From a checkpoint of a small masked image model: 12.3M parameters, 45211 training examples.
Rows from block 6 of the encoder, named by matrix and row number. Rows with one number belong to one attention dimension. Each number is 500 + 40 x the weight over its row's rms, rounded and kept within 0 to 999. All counts start at 0. Numbers have three digits each. After the name is the row's rms in percent of the matrix's.
# v: attention value (encoder.blocks.6.attn.v.weight, 320x320), inputs 160-319
# proj: attention output (encoder.blocks.6.attn.proj.weight, 320x320, transposed), outputs 160-319
v.109 034:501466502502499500498513519499502494500498464492507500495500500500453409502493514471491541495492491499500495426473501500502502498505498498532491509513501500504432499495492499549501608500501513494485499503488160487495502500498507501490494491496450498501509633498493502494503529502393494505499484501498491497509495507484493503501502501501540503535390500517486514494477499503479499501500491495504496462487502501499834500505479500503462501499503511501500476499504500469498505481495500
proj.109 050:521519484501505503506503512482477489492499488503504506502495505488495482501501485500499504500510495512495456483503483496508520495568507502505499503497999498512498520498541494520490507502498500496501502498500670505504486502503483499500522525497499504498503500497502495507504495502500492494501500498500506504502513501503510491504504489503479501500502514487490522494478497504500499500503499500508513505162501508501320493498528500504498496485488492506506490474508498500510489501500485
v.110 066:500559358493493482503465490505671516500526505512454495564471504499560511500518493472522495511500503504504515470449466500506433505507502468509507490497502498424582526496558500492512383518480501519497470546506496544502497509497486480510501504528439500652511524495502550503503500556500452500506498503505499504500569507501533526502501500500481495475487492491478492491418491505509605496475504503493353647487587507493487482535505505504506509309497487517498504500501497509506483520506499
proj.110 104:482496506501503491507503500499503503501498508485463503502496497500506505505480504510511499488498534483525489518491514502493484459484485503502496502500260492555498489506506493497520507425495507499516574497483490496506532489494484514500476491499555478439501473491501561486503499494496498509516519525484491498486494511493498506504497493488508490504404488512528489484608517503499499501497484502492507500999501499500495505526486504490506501496489497508497487517503499497487501511505507
v.113 049:497565632499560549506498394498468506499500476497447503507507517504489499501498252484499493577495502499516501521535507499519572627485503505497500500510500498571503479501495417495502490498496498507503530510497494525500518497499509503495500501496504504495498502501529498498479497494501530477504517471494493504504498477494535479505498499520491525674496488499477525508494502497504505502560606502498501488499500499503498498500533497492505499608476500407492504484495514520493507530500499
proj.113 033:481512495498511484503499500491608536509518518502495473546502496533552466454494470464544500508439388509460497523487504500554489328532485499493480602499429511442454508500499393502505472536514496518497354508466478494488501504539467523477499501502491467476498489535485509543505605504486512498496533543496503518536497492510518491472516505459523570508481475617506510496523490483500522498494520498515505553197504509507533457472428504500475529562502500521483448493545503477510526467493526
v.114 065:492452537505475516501506523505543506502499499496514495494450555497496465500479590532534522485559474465511496517495492515489424603356497492532503558515502496443499507505497572525483582459501498506499506500493494466487497498465539496537489487491461494485403495615470515522506517487506502492511521600518466497484500521508459537558494494476498426443502467499508500477499425500497418503496450499498468524488390499425497502497495523492494501477514555540469648501499489501507496457503502
proj.114 140:501496499502500504508504486498492500500501506459512496511494501501500496498500504499478503507510503487503493504514497502471562503544499495494496487496999510506512504496491502502498454499501497500482534469501525497502524492490499503501499496493501504505502495458498498464496498495499503500493494483500498495509503499510499500503495492501499488514499556491501484450499504541497503500501516495500506499353500497489490499507523497499501483485500478495526499493466499508494496504473501
v.116 133:483471499496503511502500494506496492498485518511500525499507465507487529507510498499537500506487504499498501527489516502512488502501501524471649479499500498492529500500484497499497521505423505505478401500500518469493497498492495496503503489500589502499486504507451496501384469495490534517502439498609465522476500498503517498507501557552503487629637477512544490463305502497509498501508540499508501517501502511505484505500393499492489496524547484495538491578501507488487528512493496
proj.116 231:495483500483512501499505488505496500500496500511495494512487493501504490502501498445501503508496493476503515515488500499489504504458504485500499503492100506489507505483488500502506507515495496495503546509497495501506498504507503502515504498497479503513516500501512495497499494491516529480467504525479498504497577501502490499501510502502492490505459491497496496484764491502515500433531478501501511486894513521487515501501514502526498502503483500514499513502506509499503508493499495
v.117 162:563498456494516499500503497502463495498501504516494492499533472500500508497515446368490481506480508528493501482518485484518577437613542518454506425485498504517497483458510461488506414543499496503519469475521497513500492505504437498496555502467513512532524505469539480493504453501499499508474473493532512500506500495492617447475502504497501503659497501501500492503501530501591540500520644501506535502507524500521500493499440472508503407534495400478610307500502501448500498552497481
proj.117 285:500500492500498499487486531501522498500499495549499499486502500496500500501499508512518492499498498510498504499484500500514478500429501501499501503507000499485497499501500500500501526501498501499533483515499495522500486502500501497503501498506500499498498516506504501535506499501493500500502502500504501504499516503506501499505504501481499501471500490518499501507500484492503499500495499503500499501719500511504509502499496515503501505502500519501496545500516502501502503496503498
v.119 061:532445430518311515663482604532498482500418562516514505499516447483503563499516500512518510501481497491464295493500538503500498475685502550492558489477499498471500506525506530491497501536493507525500395481512557506503460502494501506506501502479500499520420512522503492508502499439502503526492499502508461436512507568501479497505504539466492431503491504514543472493491497498572496506501511507503554567518499507499453532477452501523512484498501504501537387512502486483500503515499500
proj.119 105:490483502493502507402496498514498492502488484528498489461497498490480524504504522497496502505492507497488647502489503496491501500454505499491511500497000497500501465497473530472502535523488504499507520529520504508500510499502506500514504486510500497501500505500504501498501484493502503475495491508500497504492517494499491495522498502504486478512500473498491486519497486492521499501502458499499510475699501501506503512493505510505503491500498508496498631500498497517494510486502487
v.120 170:444497433500496496495488500639530652498501501451403411499501498552478548403507514512489385499478507514405502521496506455503504506549530511477494500531499516499415458499502510477500391583497507461562502499497561503456500506502496502442529502585502509525499493497456497495500497519564502436553428441497497492498502475499499440498508523455503493560491468499525494501486513484500462502501511503498485500514441458500500507501499503510487514493499500500617503503501525493550517500482476
proj.120 242:483495496509493501499497500510475565509489498501515500487463501585498498501520527496498508491484506503574513499494492505498503485496498500499500507506000500499501498496501505489507500514498500497465523509454504504501566501499436597521497496488523497504500496501504503505499499499501523507502492549497492487501515508535457543505501534500498430498494500516501477453492498476465498473497450502497520512726493500506507522500500502502496514490499507540502510493539461501501500496503502
v.122 009:487467519502475516506496513517514525500500498480499467512498501490472469500480519500498516496499499501505471535499487499501510742463507505616505598501502501497491549500499511503503500482500503500499490498487520481498520490490510514527502499495507513507495513504502501500493499455501501472486510525501493485479507755500485503505482484503503498497502502493501499507481501488485486501521480502499493494471512482496510518500501498495491507501511507542480541506492481499500501469504498
proj.122 049:502500496500500500503502501499500503499501502475503501500500502505500498490500501498499500501507501499501493501501500499500501500503502500499500500500848500500501500500502497501501490501500500500499510500501499501502509496499499500500504500498497499501500501501497499502498499500500501500498499502501500499505497500513500500501502502500501501503500503501500499494501500501494500500501509498501495501000501500500501497500501499499503499500500500494510500498502501500500499501497499
v.125 127:487498495503500499566504495534462489492476548500463520543511479492477540497503499492561537489496505494482499525503542475489454504515508541492586421497499500486536499501599512498498497536393482516502459517512501489484451497489510476521547499472503633500475499518486494504494480482498545506480487489488414470504479480437478499526498589484500449538486404533544490455502503500610497530549506536520527515514497507497437518502359493505501507500502497477586496598501520459492517556467484
proj.125 197:478486490500499501471497498504501492502491498511495497510466505495496516496498509456491509504496497507501509506479502500450516499485506498500496521503000495493500498490423538500514507517487503499503508506502503574500499501492502505522501483506497500502490499502578503509506496489500508498498509538499499502505594539541499491517520504483469497510472559534499475482499494496517499467501491500501511470782506523512505504437520520519500500499500522558495522491501504507499566444499496
v.126 032:168429510500451566465498508497502515501526499489554510496505496570502501507435499506501513480503525502500516499499506500501623500495499495503497498648499502492497562491516524542485501493500523354426510495501519499501499525504498494510500499574503499499495636355500497501500502494500501494484500499491499503496496508490496501499504436503506500395606511490521501498494512518484488493471494494501530497507500499486501504497508560507497504358504494503537498498502543503499716401502500
proj.126 020:503491502496481533585525501496493504485507525506488506497513492499465474492514480505448510498550486482588474483483487503496510481498524508553525509513511504535508562500528541527560496419562500478513522486498477497511501517452541500516480506375496521508507520508508496491487490468501496503513497530501483493439458545538498513465526521518413495496441504492501497474482540592493504499485453497506529562614500497498497501502534484499498493504474502569496494546447493450556458587487511
v.134 076:490486501498500490499527471501501490500498488499330503511499500503497500499500502498500496478538506529497503503501522498493494500502500500506496505501500501500496444532501501516502485500500505499503508498501448490497497529496500499453501500501500501499499489550452500492500488499499498501500494508499501496500498480527496497503501500528502600501505507499495480561497509500501508500477493477518504496494501448502525520500494500500498500610501502445501485511523503496499499433499500
proj.134 046:589503484502476468537495512495498512523500501490542499496542487486536501499495514502502499502478497421499481491490494500561481509502461501546494490514496499443479510500500505529485506496495507506493504504476516497499446494508501487483485495498490493501521505339497513515500519524499508513503499465502502515508493511506501507546496491496524479442499474498331538502496512529489497512478490543425499498573510512477458503571504500503501499484494490487502456491516503510488512483515518
v.144 081:317489500484500504501508503442494501500501468498502502498502467499499515501500503499499501408502514453502500494513466500632501434500501500500512504499500479314505500501453500500463571534502600497501674497499502498503502498500501499503500499498510500482500502496501499498498499581500499500501492501507587500500520468502499501501504501501500515505464585500613493499496501505496560501499500498499497499501502510504501502498580503498498517543505495501503501476495498498499500500498500
proj.144 055:687501502522493500498498484589498490496498535500497507498500492491478473500516511486521504567500503502503501497503502498420485496500516490518499499495504502627499496502533505496531409502500448503504339517503475501490491504497513493513508503496491499502499489500505505497502505385501495503499497486501500485505488516498491530504497508524503512467651453501416522501500488494485346502497498500499504504500491500500506501499495499504484504489501531515494477511498502500509506469498491
v.145 184:495546500500499500503504494491488505499497485498493498499498513504500497499488499530432502556468499423411499480453554500501545459500502539492497509498500426611434459558499398501420499468500505516491470466422509497501511498505488485502500500719500501464499501481500606500669501506459498498516521499500427584475393464425532499500501476506498533498498596491500482418500501499492484485492521499501522527500501394500485489499588471498499499508542500555442498429500497557499500651497500
proj.145 163:531499500502495500485499501494498502499500510500520501526497498500499490492497503474533500477500500558574468500514414500524447564500504497520507489501505510414561502337509592497543498499491499491500542554515499501504506494498504495496500499310502496514502527507508443502283522472549499517488495497508556418523536590554501514496500512500469446509501405510503510526507524510495514517501496508496429474531499557500499499499439512517509510497455500497497497503500509474496499383496499
v.146 154:501500499497502500347499468501538479500486539500500517500569499500499500492501529480499687500652503514500480499502514499500501501500499510504501502506501499502467496511511498535502500549499502494501506536501452500499445501500499541493499500448497500505499441498496445609506497500500502500499508502498500486500500507497482493477485501500500496500530446536499503490501501388501462659501504504497501500502489498495446543502295499482461489509498527453508532502516499495500500438500500
proj.146 132:503496488502498503649504521502491502510504480513522494501451499488505499502509487497496328495336489500510502511532497498509512494482488503515500510502529504498504523488498491448506504502500529509510498497494548507495498504501495482501501502526523499497506500500498514397505480501509501561500501502509499512489505489515503489513534499499496504502501594485491483500520499625503539276499503499504511500500501499509501502487787474500494502505496466507498513476472490492502500517507502
v.147 146:485498459490539479505500506507500516500511556501498499494494334500497500500510502508528521489581562568499500500508430500514501548500501502509500499500500502500494499499500500372499457501455451505506463465499500496499501479494502484456500497502496502500479501532503512400498510505482499514508496496503500498501498496509480498500450475457503501503503613499500500499500500490500504547504730499500498480500503531495501502535498501500511500514477419576501654462499436498485499503497500
proj.147 121:518503500499488524500491458490469499485501441482498533548504612499495501502504514500490480513392492439505496501497489500487501449518522493481494500502465498498539480498500509647501491473544576503499522533499500495502520500501502497555505500500515500509499500411527531595496478466495500500504501497501493503499496500534498506502501530525480502500488395496502482484491509500486493420497259503491509527512490502494487515502500492502503497489499526481506353501497531499500492505502493
v.148 179:510494500361531337475525364530508501500512654498500476517531473490503496510501498332501499459500496458510499546500498501476431499500503492504498503494500499446397499502417501501500448498558508484499516505498522461504499543503514501416500500394500505509504505448489501495500614499514497494559496500445502435503500547539434497481522509501502490577500500510426404478501534506479496556433478577499463491500499500462495520500406480499497537499483456598547510497512503496502498496496500
proj.148 161:508487502665481616520453643500461502499500374498505499498456499507496498495500502654497456498503500508497496441504502501500543492504498502500519501502439494509611497499612497528489536503427498502500477500501498526488501498500497498596496498626488500464501495552498503500499391499493501538451500502555453550499495499495527499499504500502496500442502545499540557495470470502499497438505512443501538512488499501508525493496615564500497426497529541444502499495500507539501497495501504
v.149 160:498500500501468429511467499466485501501501444499501499485494512500502496463502616499501500484500500363500500431416535512611540469501498595497512506501501504502496464661514490506499499500500519460471480501478502501501500497502499512500499499470346497458499501510500620501485500500448498500556498473556496508486464500502501503497519666568527520580498504503532499456499493501497501501461496488500503500501501533501556500499499498497525497502502501594500445499501498625500498464506502
proj.149 128:485492494503511593497502508520544487506479541520502505534487500489496479497501441487498523499490500671498498566621472493395472524487502400498482501502504501505495513322505514502500513500491494502498501507504500501497495500475506499502507498509654499543504498497503347512498501496526494503444503518436532494517563503496504499507501312430483498499531501518497528605501482502510504499496499503503502507499495505494453498501499518506500499486496502501488531498498462422492506501494472
v.150 182:509507499447500576492537511503501509500517631517538498500468502520508504497500512389359477501559504662500498499514479500475447501500502507588472413489501441496503501508485530501501501499500509482495500501496504508503501443499501598496500501510355503500504565498481455498582499480499513522437499571510501491500508502552459498499512374430505493499511473609455499498496460510508499513516512491502501505500520498503517511497453498488499501499498500565500548442498484505501486483509500
proj.150 163:481561494556483398499491490498500488498503411471500504498468501506496503500483500641627498497497427373509500500471500501534502504497500488402540562512497567497509507500497500496477496479518503501493496492508501498502502527492493385500500496511677505500501451499533584492485500503500503492551500468503501514502500500493544495492499629538490519494486561397566468514575539502497505497501479497489500492498496501500499502488508496497496501499503490474506501489503514499502500522501502
v.151 201:494491500493503384512500499422497497500501517500459575500515500502497502513448501503502492457523500500468500492484500504500484516501501501488453499507500503310481500519502544500419527504468551498301499502498490547500498493240499500501500500514504501500505499563504498500544501578462505500499500498503517499468500505383501501516503489444452500499500499491523430511499623500541478506450497476500501502498500501482486522392511500471498501506553493504501315499499572498487505501529500
proj.151 178:500500502498500639500518495538497497501500499500498500502501496502494499477522502499506479550474501498496495507499500501517496482509500498501538499501497499691504498508505426497578499501501470500746505494500503486499491519832500499493499507479491502500489498443510504500447502411514499500496499498490503498494494488628496415499500514511499500496496500497497565486492398488497501501573496562499501502500491496517500436559500500501498502500442497503506641511500445499534489459476500
v.152 233:622500500587495516499515480500500499500502451500505470498500499503496501501420549544512540469504538386498500497500497499518505479500497533494559499507500508510436500507496497500441434500608500528488499460502551458496488500496501498499493472527500501464492453465510548496528520502479500370500480426513534499501499498488499496498449493431517499497500500469458498471500495480501468535602436500509429500501498499489507421500507497501314557499499500545501556503482532500492440509500500
proj.152 224:403502504411482503497475500503499499502502500497499547538503507493508502505578455499498484532495500623509503494505500501483499590494508448504475502493486476497603501509503538497539539493387500475498499567499449505502520514491496502504508516493499505499510580505502468502474469491536501651499506608499492499488500473537500507505495502579484469491497484548524498504510528503502548481385553502493541497503495499498464572510487501501680463502500501504499501503503493481505520529503501
v.153 173:512499502479500488396500601501499501500500432494500396485500489496501497500664448501561546337532506514488511494484512502526519538500500509500496502492500508513482498500535498502510501495513489498495500499520500500502488606462500501501499504413520501501498501504496491453432500496515494416496499560502500506398500523393499509502501379507506499502516487505565402505504511448515508500461500509500596500500507408514496574430501500499500499501500478526497506489529499498499497409561501
proj.153 146:446484468501501491575491419501505500500489517509496528498498511499487505494329503498430494733500489504498502513520503499449495506486502498498501498538500500503501507500501501520494496505506496500508482494499504504496496419498503502498505496579477500498498497504497500510541501499501501552497504451499500487538503505563498498501499557489480485512502491500392599502502497497487496499549492499506470503502515596491492486585517499500502489499510504498501506501494501495487502584478491
v.154 188:510498500504497501525411480503499499500499615500501501500549501501497492500504638501501517500513488500501501453501494500495500511500509500382479468500500503509501501526502530568477507500477463498542446486502502541504500497412502418486514500472509503500498654522501499499478497506419499439510394453505578403569501499531458578499501499494502520514498536458501528498497487501468501495500443499495501500500501500499503516483533448501504495499553500509501509504499507499502500473432499
proj.154 160:481496497493488499477559530504505496500498420499498504508404494496501527507495391500496498540495499521521504527499500505497500501501503495616537500499533476453498497475505501473505499499499518487441591513501500462504500490596501546522496501501504500531504346431504495501503497479627493565502578592509481573496502497500606370499490502502500527494501500530501485510486503497552488517492504500498503498500497497496489509529497512502496500496496503503517489502494483500502502504575500
v.155 186:496500500500499497477506702502500502500472500500502505430548452490501480496501433507512622489588449432493499509530686499497498506500501500501451501498500501476379532336609500559539504500500501527459506489475490520501381612467478477477500501328507499503498498525504500493501569457505523532499507497497479498500499619484501499521505462446499493515482544500506595498500616469500501500502529501500500497511502500506495502501456502505518500500502498487499678344501516490529536537501500
proj.155 164:497518501500490501500488305499517500509500500504500490519497499492507503519492535502498311493432536524494500500454307500501499502489474513502543499500505500507689496676441504410480498498505500497502500500500500495496613439574504492521499489692492500498499500413499508491504406511501499484500452493500502502480464373490482501504498526515514502491526421503501460504521456530503504501500441499497506496506496500498517504499503499499497502502497505507500347709497504506504492511488502
v.156 159:500501500503491500497563506471498420499503490500541499459503510498513480554498488505506551500501478504480498501586489504502499498499501479500491499493500502505495502413557503657496499503535498520402493430503500500506502501499502500497496510522500493498531365427436412482497479495501499540501473497508510502479500500440500505502554496505501499499737500500498491501499491508501503499501502433506525501500497524501497493499483499502503528645516500505516510500494493493501490469499500
proj.156 133:508504511502496504512460488488495499498492503498502483526504500500498488484480499506504448500506504491522506439460501497511499504497503552497556493527500500499501498536492501379495514489409496488548512569499499503500503498497498503471503494499500505498498619537679599527500498484500501497499501500501489511503504500551530460502404524487483492490253495501513501464462503498497499501504500556500454490500499476500503501516519498497498497423470500491500473502504512500507505502496499
v.157 151:467532500497507497500503473499512497500496498501505479514500638499487502501262490354479415527519500499501502524491504498497514536501501496461497531503500501500505500491480424497452503459496511497474504498482513500493459500501501499632502499578501506501502493494499485581661460504499509502374516517488433505496500473500526493499499502476496503505459500500504501486502518502500477504497504494500503500507500489508500497500506502504484472502548500497466502351499504510503515602495498
proj.157 131:510500498496496503496503500511502506512504520498504516488471369504514509497780516620549547498488579500500496494500500502501491509501499502571502497488504499506500518479500586496507498504504502500497486491504501500500505491500497500381501501490484501522501529508500515383338515507503501501653493496522608495503489527493481507491505496551514503498504507499490489524543503500500534500502461513496497497501500503504501501477499500499500520492499500509495511700514483497497489497501503
v.158 167:516537500502496769511490499495487448500446502500504522502488503499499492497500532501493502579499498509501521492499537501473572506499501503504502413506500503505494502569403790494391506502494389475504502500509514508500497499379499504732502500558453501477406500553516501500500413405520500501504490489501507499388504497498499500500501524499497500500501498461501498507509463494504425498521509493499500565498434500500496502503496504500503496501500528497488505518501500501556516500476499
proj.158 154:496483494498546195498507524508529499506503507505502490503530488497499501506514451497505501474523505509505484501506497498506427517498499512498497566498501500502492500461625189497610514504498553500493503501500516504496499513561502503231501507445602512497591490466454458490504537606503499501499514533494495504601501500498522482501502475499521495500506499500497499505501522489518563502472455512505496482483526475500504500499551500538506500500479500501499501500499492501468502520500502
v.159 219:578538499499501467504498500499486500498486500501501503500492466505495493517516464500472691519593501497512495487500501498506583499500503560517552499518500500501479502650490531481378502457494497491500464457500570500497494461475499486534504502490502505467489722495438499482469511404470474521521480500513500453457501486495495498480462501503404490502503505450495461416501501496489470478496501504500458489498447496501498500435507504493504454499500477573499502501501485501499497683552498
proj.159 200:404449498498501511494495503498500499502497496500500502499504500493490504500502516532504338495380489501500497505499499499497430509499511462486469501503458502498500499317500499498644497508500532500487530512501479505502499506489499504467502500518509507509500312497559501516517469600534499468485523536495527562568505544530503500502532497490557501500496488515514528557501521486509519528498501508498515508499501501499487520610499501510504513498487526496499501499509517488499504329450501
v.174 023:500503475497500503501500499503618503500502501502500421500500498502500495522502506500501503500501492499500500503501497500499499498498500499500501499501503500500500497500490502500500498497500498499502505498499501497499502501496502500500500500494501500498501501499502502500500500501500501499501500499498499500501505501503498501500496500501517498500500405498501888516386501500499494500500498499499499500496486496500501500501500495500498500499500498505499499525500499500501501500499500
proj.174 018:502503490506495515499504499499487502496499506495533511505501492496503494449503496516492504503500491507489485515504504490504522498511494513505499508524999491516496499500509503500499481502496500496502504499503512501456492490495487514488494511504494500504501502500486492504507507498500495501527503505499502519497493510520501493501503500500487489500491504496486393486466506493498496502503506501502494498500501500501482498501501489499511494507495500485576499500491504497517496513508508
v.189 025:500506496500500506502530497500500509500502500500502500499783501503496501500500502500498500499500500500482503500501499500499500499498502500500500499500501220502504500500500498500499760501500499507500500500502501500500501499500500501499502500500501508500502500498543500499499500498500503499500501501500500500500502702502501500500500499500498495500498389376500500499500501500518495500616519500500500455516500499499495500500500499500499499500500498501501500500503502499500500500500500
proj.189 010:495491498496503485501504491507497491491499507511481498481000506486465505494506498507501494499509503497507504495497502484496495485497526501496499511496503499502499504500501496497508502484505494494502501502503493507491507504504526497498515505487489491502493512502498498502499497499497489495494493551494504495499499494497491490484495497501512497503507523494496494493493498472538501499502492499504492553500500482501510482495504502500514501500493502500490546512471496484500490491494493
v.192 158:503494507506499507501500490502525500501529499499509490500499475513505498490499468496500485489579499499533500498513495500501518499500493494479430501501500499497511488463620501518556501507500454503516503464502264487498522503495499504468496493485503495498526501547501498483517498502493501379492485505498500500506626500500505501496497503500501495503443504501518495501503501491470497500533501500501510504495498498502494495504501497476260626595495500494506680500502502473474507503503502
proj.192 130:497509478500499490506500519494500501486508490492512532496496498498500505499503500524508511540491500491499428496506492498502500500503499506498493506501615504499498500504411520514502497491509549480407499493500665498498501499537497499537501501506499500503499482384497516499499505507500491720504512455510503487506347498488481503498508506498520493501500492486484506499499502542489508493471484499496508498503504539501504497500491502500624420436511497507500363495492501539504481507492499
v.194 119:499496500488502461551492464497498496500495482499580492425500497492507499492499496542491529499517502502501499705520483505503508500434497473456500586497500501498503602485501499497498501486499532501489495495508496499503497512493500499503498500501531496434509484500497484489515502498517503497503487453502501501529544459504505438501499532499501513743475500499468485343499498499489498508490485521501501498501501501501588500501542501516498501477500464497503500502500500503503501502500500
proj.194 095:502504515500499551505503550487502498500501504500513501565500483500501500500502504497497505494495503497503501230501502502512496495501500572501463423500490430502496397498512512500522496503485487496496500561490520501501495498499498507495499501499502504562501496488502501500501498500501499519500504507498500489498429500483500499494498508499480487199523498499565518614430499499497493500502538499493509507501486499499420521504478496504498501513498507512501495514501500498502482502500500
v.195 148:493498500488502514541500500500650526502497500500501506515501499463488538522318524496499637500505526505501447502503498502522613626501500497443498498486500500503589500498490503497483488501401500501499513492492512588507499502493498497497505518510506503508502479473493500495535471560503501498491501494500501508499504506500499497501504476484299498587498503502551491492498529494501493500495697499488499503498500479493500600500500535543490501499525495500509496486499354515501505501465501
proj.195 134:542492505502500502419505492501341504501501516508536513492489501504499483506739497507498435479499498474512590499501506499499425229473498500571499497500356498496417506503488494491497504474665508506496501523528509503500499502500497501501502481491496500499501528501515498500456494496503518501493499515501502502498509499580510480501502500525497501468499501501504483504497503508509501494492366501520480502499501502504499388483529498502508495499435496500496486503508494492502484504504501
v.196 124:497501500496502516749499487496508515501503343500501498545499495512506500500496499611494500505501498465499500500482502503497502497500498676495508446495500487551564496497607487492515488500499498525549501500502499524504510492500500501506497500510505497469631513477509500454500588504500511498501501499503498530502502565502502525498502500507331506500492524462500488463501502502499545490500506450499500501500501506495500487496673508498501499492499498496534478493499548520491538562513501
proj.196 101:505496499499507506183501499495499499495502719499483496500503519488495502543507498398509502500497495491518506489504503498498500466498506337484478509501485520467470499504360498506506495490499503503420505510493503500513496525499495487498500502458503493501423500492507496585488421513501499520501499496507503481495515466488501493494507524496597499496501479561496508501505505506504502500498501594536460471500509508497500500515416503499512501503493500496504500519537466504509488502498493
v.197 110:499452497508499498500498437501497493500494495496500497512499494494494498500499499502498502498503527507502500501510504498501501484502470502503500501534500499495496502463502502502502498492500513496505497551476501499494496501498501483482500471494521495504491498503498433546500482499500498507500497496488503395497497498491500496450498473445472506502494498499500501576497501500499500503502499503500552499516497497500485506498496499503499500511502501498506520511476501487500498501410500
proj.197 075:496525493501508506507494500496505494498499499491494507500506503501508522464497510495498512511494487496440500513493531502500505501528502502499501498501502466500491499530496526501504465529495500500535504506499504502510467502518492522506501509502461499510500499495492583477485498500499503486500500484501498642476497500506466499502501498510505498508499498497499510492515499492488500504508509466499510500500496498499502513500497496500502496497500509490524481495500502499504502505623498
v.199 133:503496499424497406490500571508502498500499487497379452495493513497499497495499500484532553535529504497468722496452539502511478499462498420562498500491500496545498500447499561500608494441403484482422519496523550423498501501435502544529498506454505505513499493507497524504504500521538491550498456456495517500451456615505499497521509496499496498558499538520455496500496532569502496499503504499517500474486502498501478491502499543497496445506499497502352439566499488501500434499507502
proj.199 111:502502517548498679516501499499495498499500496494568520552506501504498500499498476505460501499465504508552277508539471498491526501545499623447500501523542535497506502496505428530378503497574511524500459496494507527494500497536501499497507493579489509498497490501527479500502463493499502491498541529491499504524510407507499494507486499499491495453458500493489522455499506305469475501502500506500495496500549504479497509515504500500499525500509495497556546348494505493458495483508499
v.200 157:490502510494558510502500514509532488477496499567439467496499499502499499521525500498636492580366499501514501405414474444497527511500507499459491499491501571533501502523439501494500734495517471496592502492523504500498496561506502499512510505491497502472500510490509489487472503503505503498279427533428531432490500488510488499496501474499518508500494500480505499552500503500501492496590413502536558487507501491510489487489506499501502502500570477500488509547498517469500531490500482
proj.200 154:476500444498496486481500508513501500499500501405522503504508509505469513427478505508336500496615503500474494579504498509500478536542503499495500500506827436497499502494498509516510265528503502499394508498505503466497485484515506504499504496500490510521515500500441491501517514511493502485652500500562516552497460502507485501497488485502541502509516498496500515505524470495485492587481491500495499518489501493501497510510496532495497500491503499486499507483496508499494504490497495
v.201 197:410499499499538501500492499528558494489500499500504467507566471503496509513489505500502535534768501494516329501497499454511504533501505596517492492500501514404509508543495497498523507502465505457499537563498503471501523501514499539504514503501464502508504500482504508500590512507475496528309508497498503501594497504489498486493514496499512499465497539481520506459500505501495496491520521499533502391507502495508499503496512510492507501491500501499504499496447516509502493477516465
proj.201 182:497481497500487507497497503515508499522498498497515498504415500501495502478534495500496503503270502504493607492497497556499512499513499331507525499498732500646502504472494508497499507499537508521527422400507499496503501513507498441501500499504515516514498499522502496496498485502500496465608495493500502499377487474555498503497502500510502501511500505499495492515517497499494504500500471511486538619443506501498500513501515498502498485508510499498536507508502492489497501506499508
v.202 152:518502414475503343459499465499449533500543416479504425477552482511503496369502503501501500467502496458488492499500501501778499500500483500509506598500500536504484502500602498491646570500526501516498502500500489494497502497499498500449497493462492490501545500504475489538484543499500514443500493502511501497501506482524503501523492531499504498501500501508517496496502494497494506501491466484500504399501501533500499483500500494494531460600498481507606501500502501499497488456508503
proj.202 127:461490528511500635589508503510655497495501513527513506502480505496500498542497495493496503504445497500508544537507499496228495495489507504499498416489502491498493500488508509502301499500492503500501491503492493521500521503493499495520507500501555498497501491495506517501505494502501495501500502493482498490495507513479500501507516474494493494495501445499456529497468485503518525487480527539519514550497505505499501506530497499513478572451502506530423499501501495489504504527489493
v.203 131:500497485501494483340501747451574486500516500440500500500511511497499502500485497663501502501499501487501473501502503500493470500501500494505454482500500501506508500421641473568498395499458498624501510483491455501499490497518502440498498508501640501601499500495510508501501501490502541515503522501533484478539496620479500533585493492498527507447504502499551501468499467501502500497503325499501593539501503502500501497534497506547481498489500535499500429521497500586500500497502500
proj.203 106:513497503489502506644505249515340501526497501498494486511497503497517493501497478257499502494522505512496494497468499498500532485491499506511528536497506496513498500550369498484487534476510505464498504505501549505505505525497486502498504500509416508489501503516501485500504484482500500474502493507472499531444500415502511499500504499500468504531492487515368507531523547488511489502495701507503445438478518501496495442486523489499505499499506462497514551500514499410503503497505506
v.204 123:500501464483499480502501492524497514500511493500489479501712500504501502500503501500500485495571483612520498499499502497307490500500500502499449456504501437501505492500564482513603526510503388285513466505500496499494493500507499500392505500469497503498503642558488516470500504502493502503499499514487502493502501501537507499499509499490503508499500498493494544504501471503499502470525501460500505419507505498502470499502500495499501499510498503488501503516504503502500499366522498
proj.204 109:493518490507492495490492513505499486498481480470499494517308496495505500490515490513503506523498504423480503499492502499688500502516501501503505504485583513515493497506448506505468477488500635657493507441501482477499490500507498504602500510511498499505499409394486498504521507509498481508509496447505498508496480464429498509501490502510526504495529497499491490506508510494491495508498501501497514552501502507499501515499488504480501498498517503478512497496494499512500508659513501
v.205 085:501498500500501502493501505502490493500498505500495503640490498495499508527495390481489524490495533540503500497510502500505512495499499477501508483494499498502503496398501499493490308522494506517498486472498500501501499500488434456501499500508737505500498424328488499473500499499509501488507500498527499501504503497498520493505497504510389516506501508502503455545502526496505496499499537501499493501477481500502486500504503503512496512503495496494624500498500499506497537532302500
proj.205 088:601495506503511496513498501487414502499475530499507505471505500502511490505509511495511477486500496459512496501501499499502497471490499496508498500500046500504503500605500472476501590497499499502494506618493500519504496503483500511500500505495362496500497563536502502521496485501501510500502498526481499519516520502548500491521503508493479488497481495500509493475499498494520515494504500502508463516700497503499500500504510501502509503488441502499395500499508496502506488487674499
v.207 098:524507500499515499512491461499501502500501499503449500504490495502491465500500506405506503500515502515445499387494500499505507498501498445362488501502500502395500497490485523499532510479499503583457351499499501499497522504383485451500500501524653500634496494498505500502513502523461503450496425510497518515575544503500498499485500469440554476499478504495502443506497520425500500498499731493497510505490495492499498501506495477502501499512501495534332492496533500501455486579501500
proj.207 076:503487507496499496513497566486500510497505504500569554492500503513500512501489509558499481510484496456515489593508475508491467500503502542660499475500493497498506502483544497501478501503499503482505747507486510503504489503637496501500496498479288496370504499495504540495507502479500506563486588499494495491481495498539499488497503538499422483501479500483503536459483502537507528433504261500499503559529500500498492503510499536501500501490482490476566501503496502501498493381489500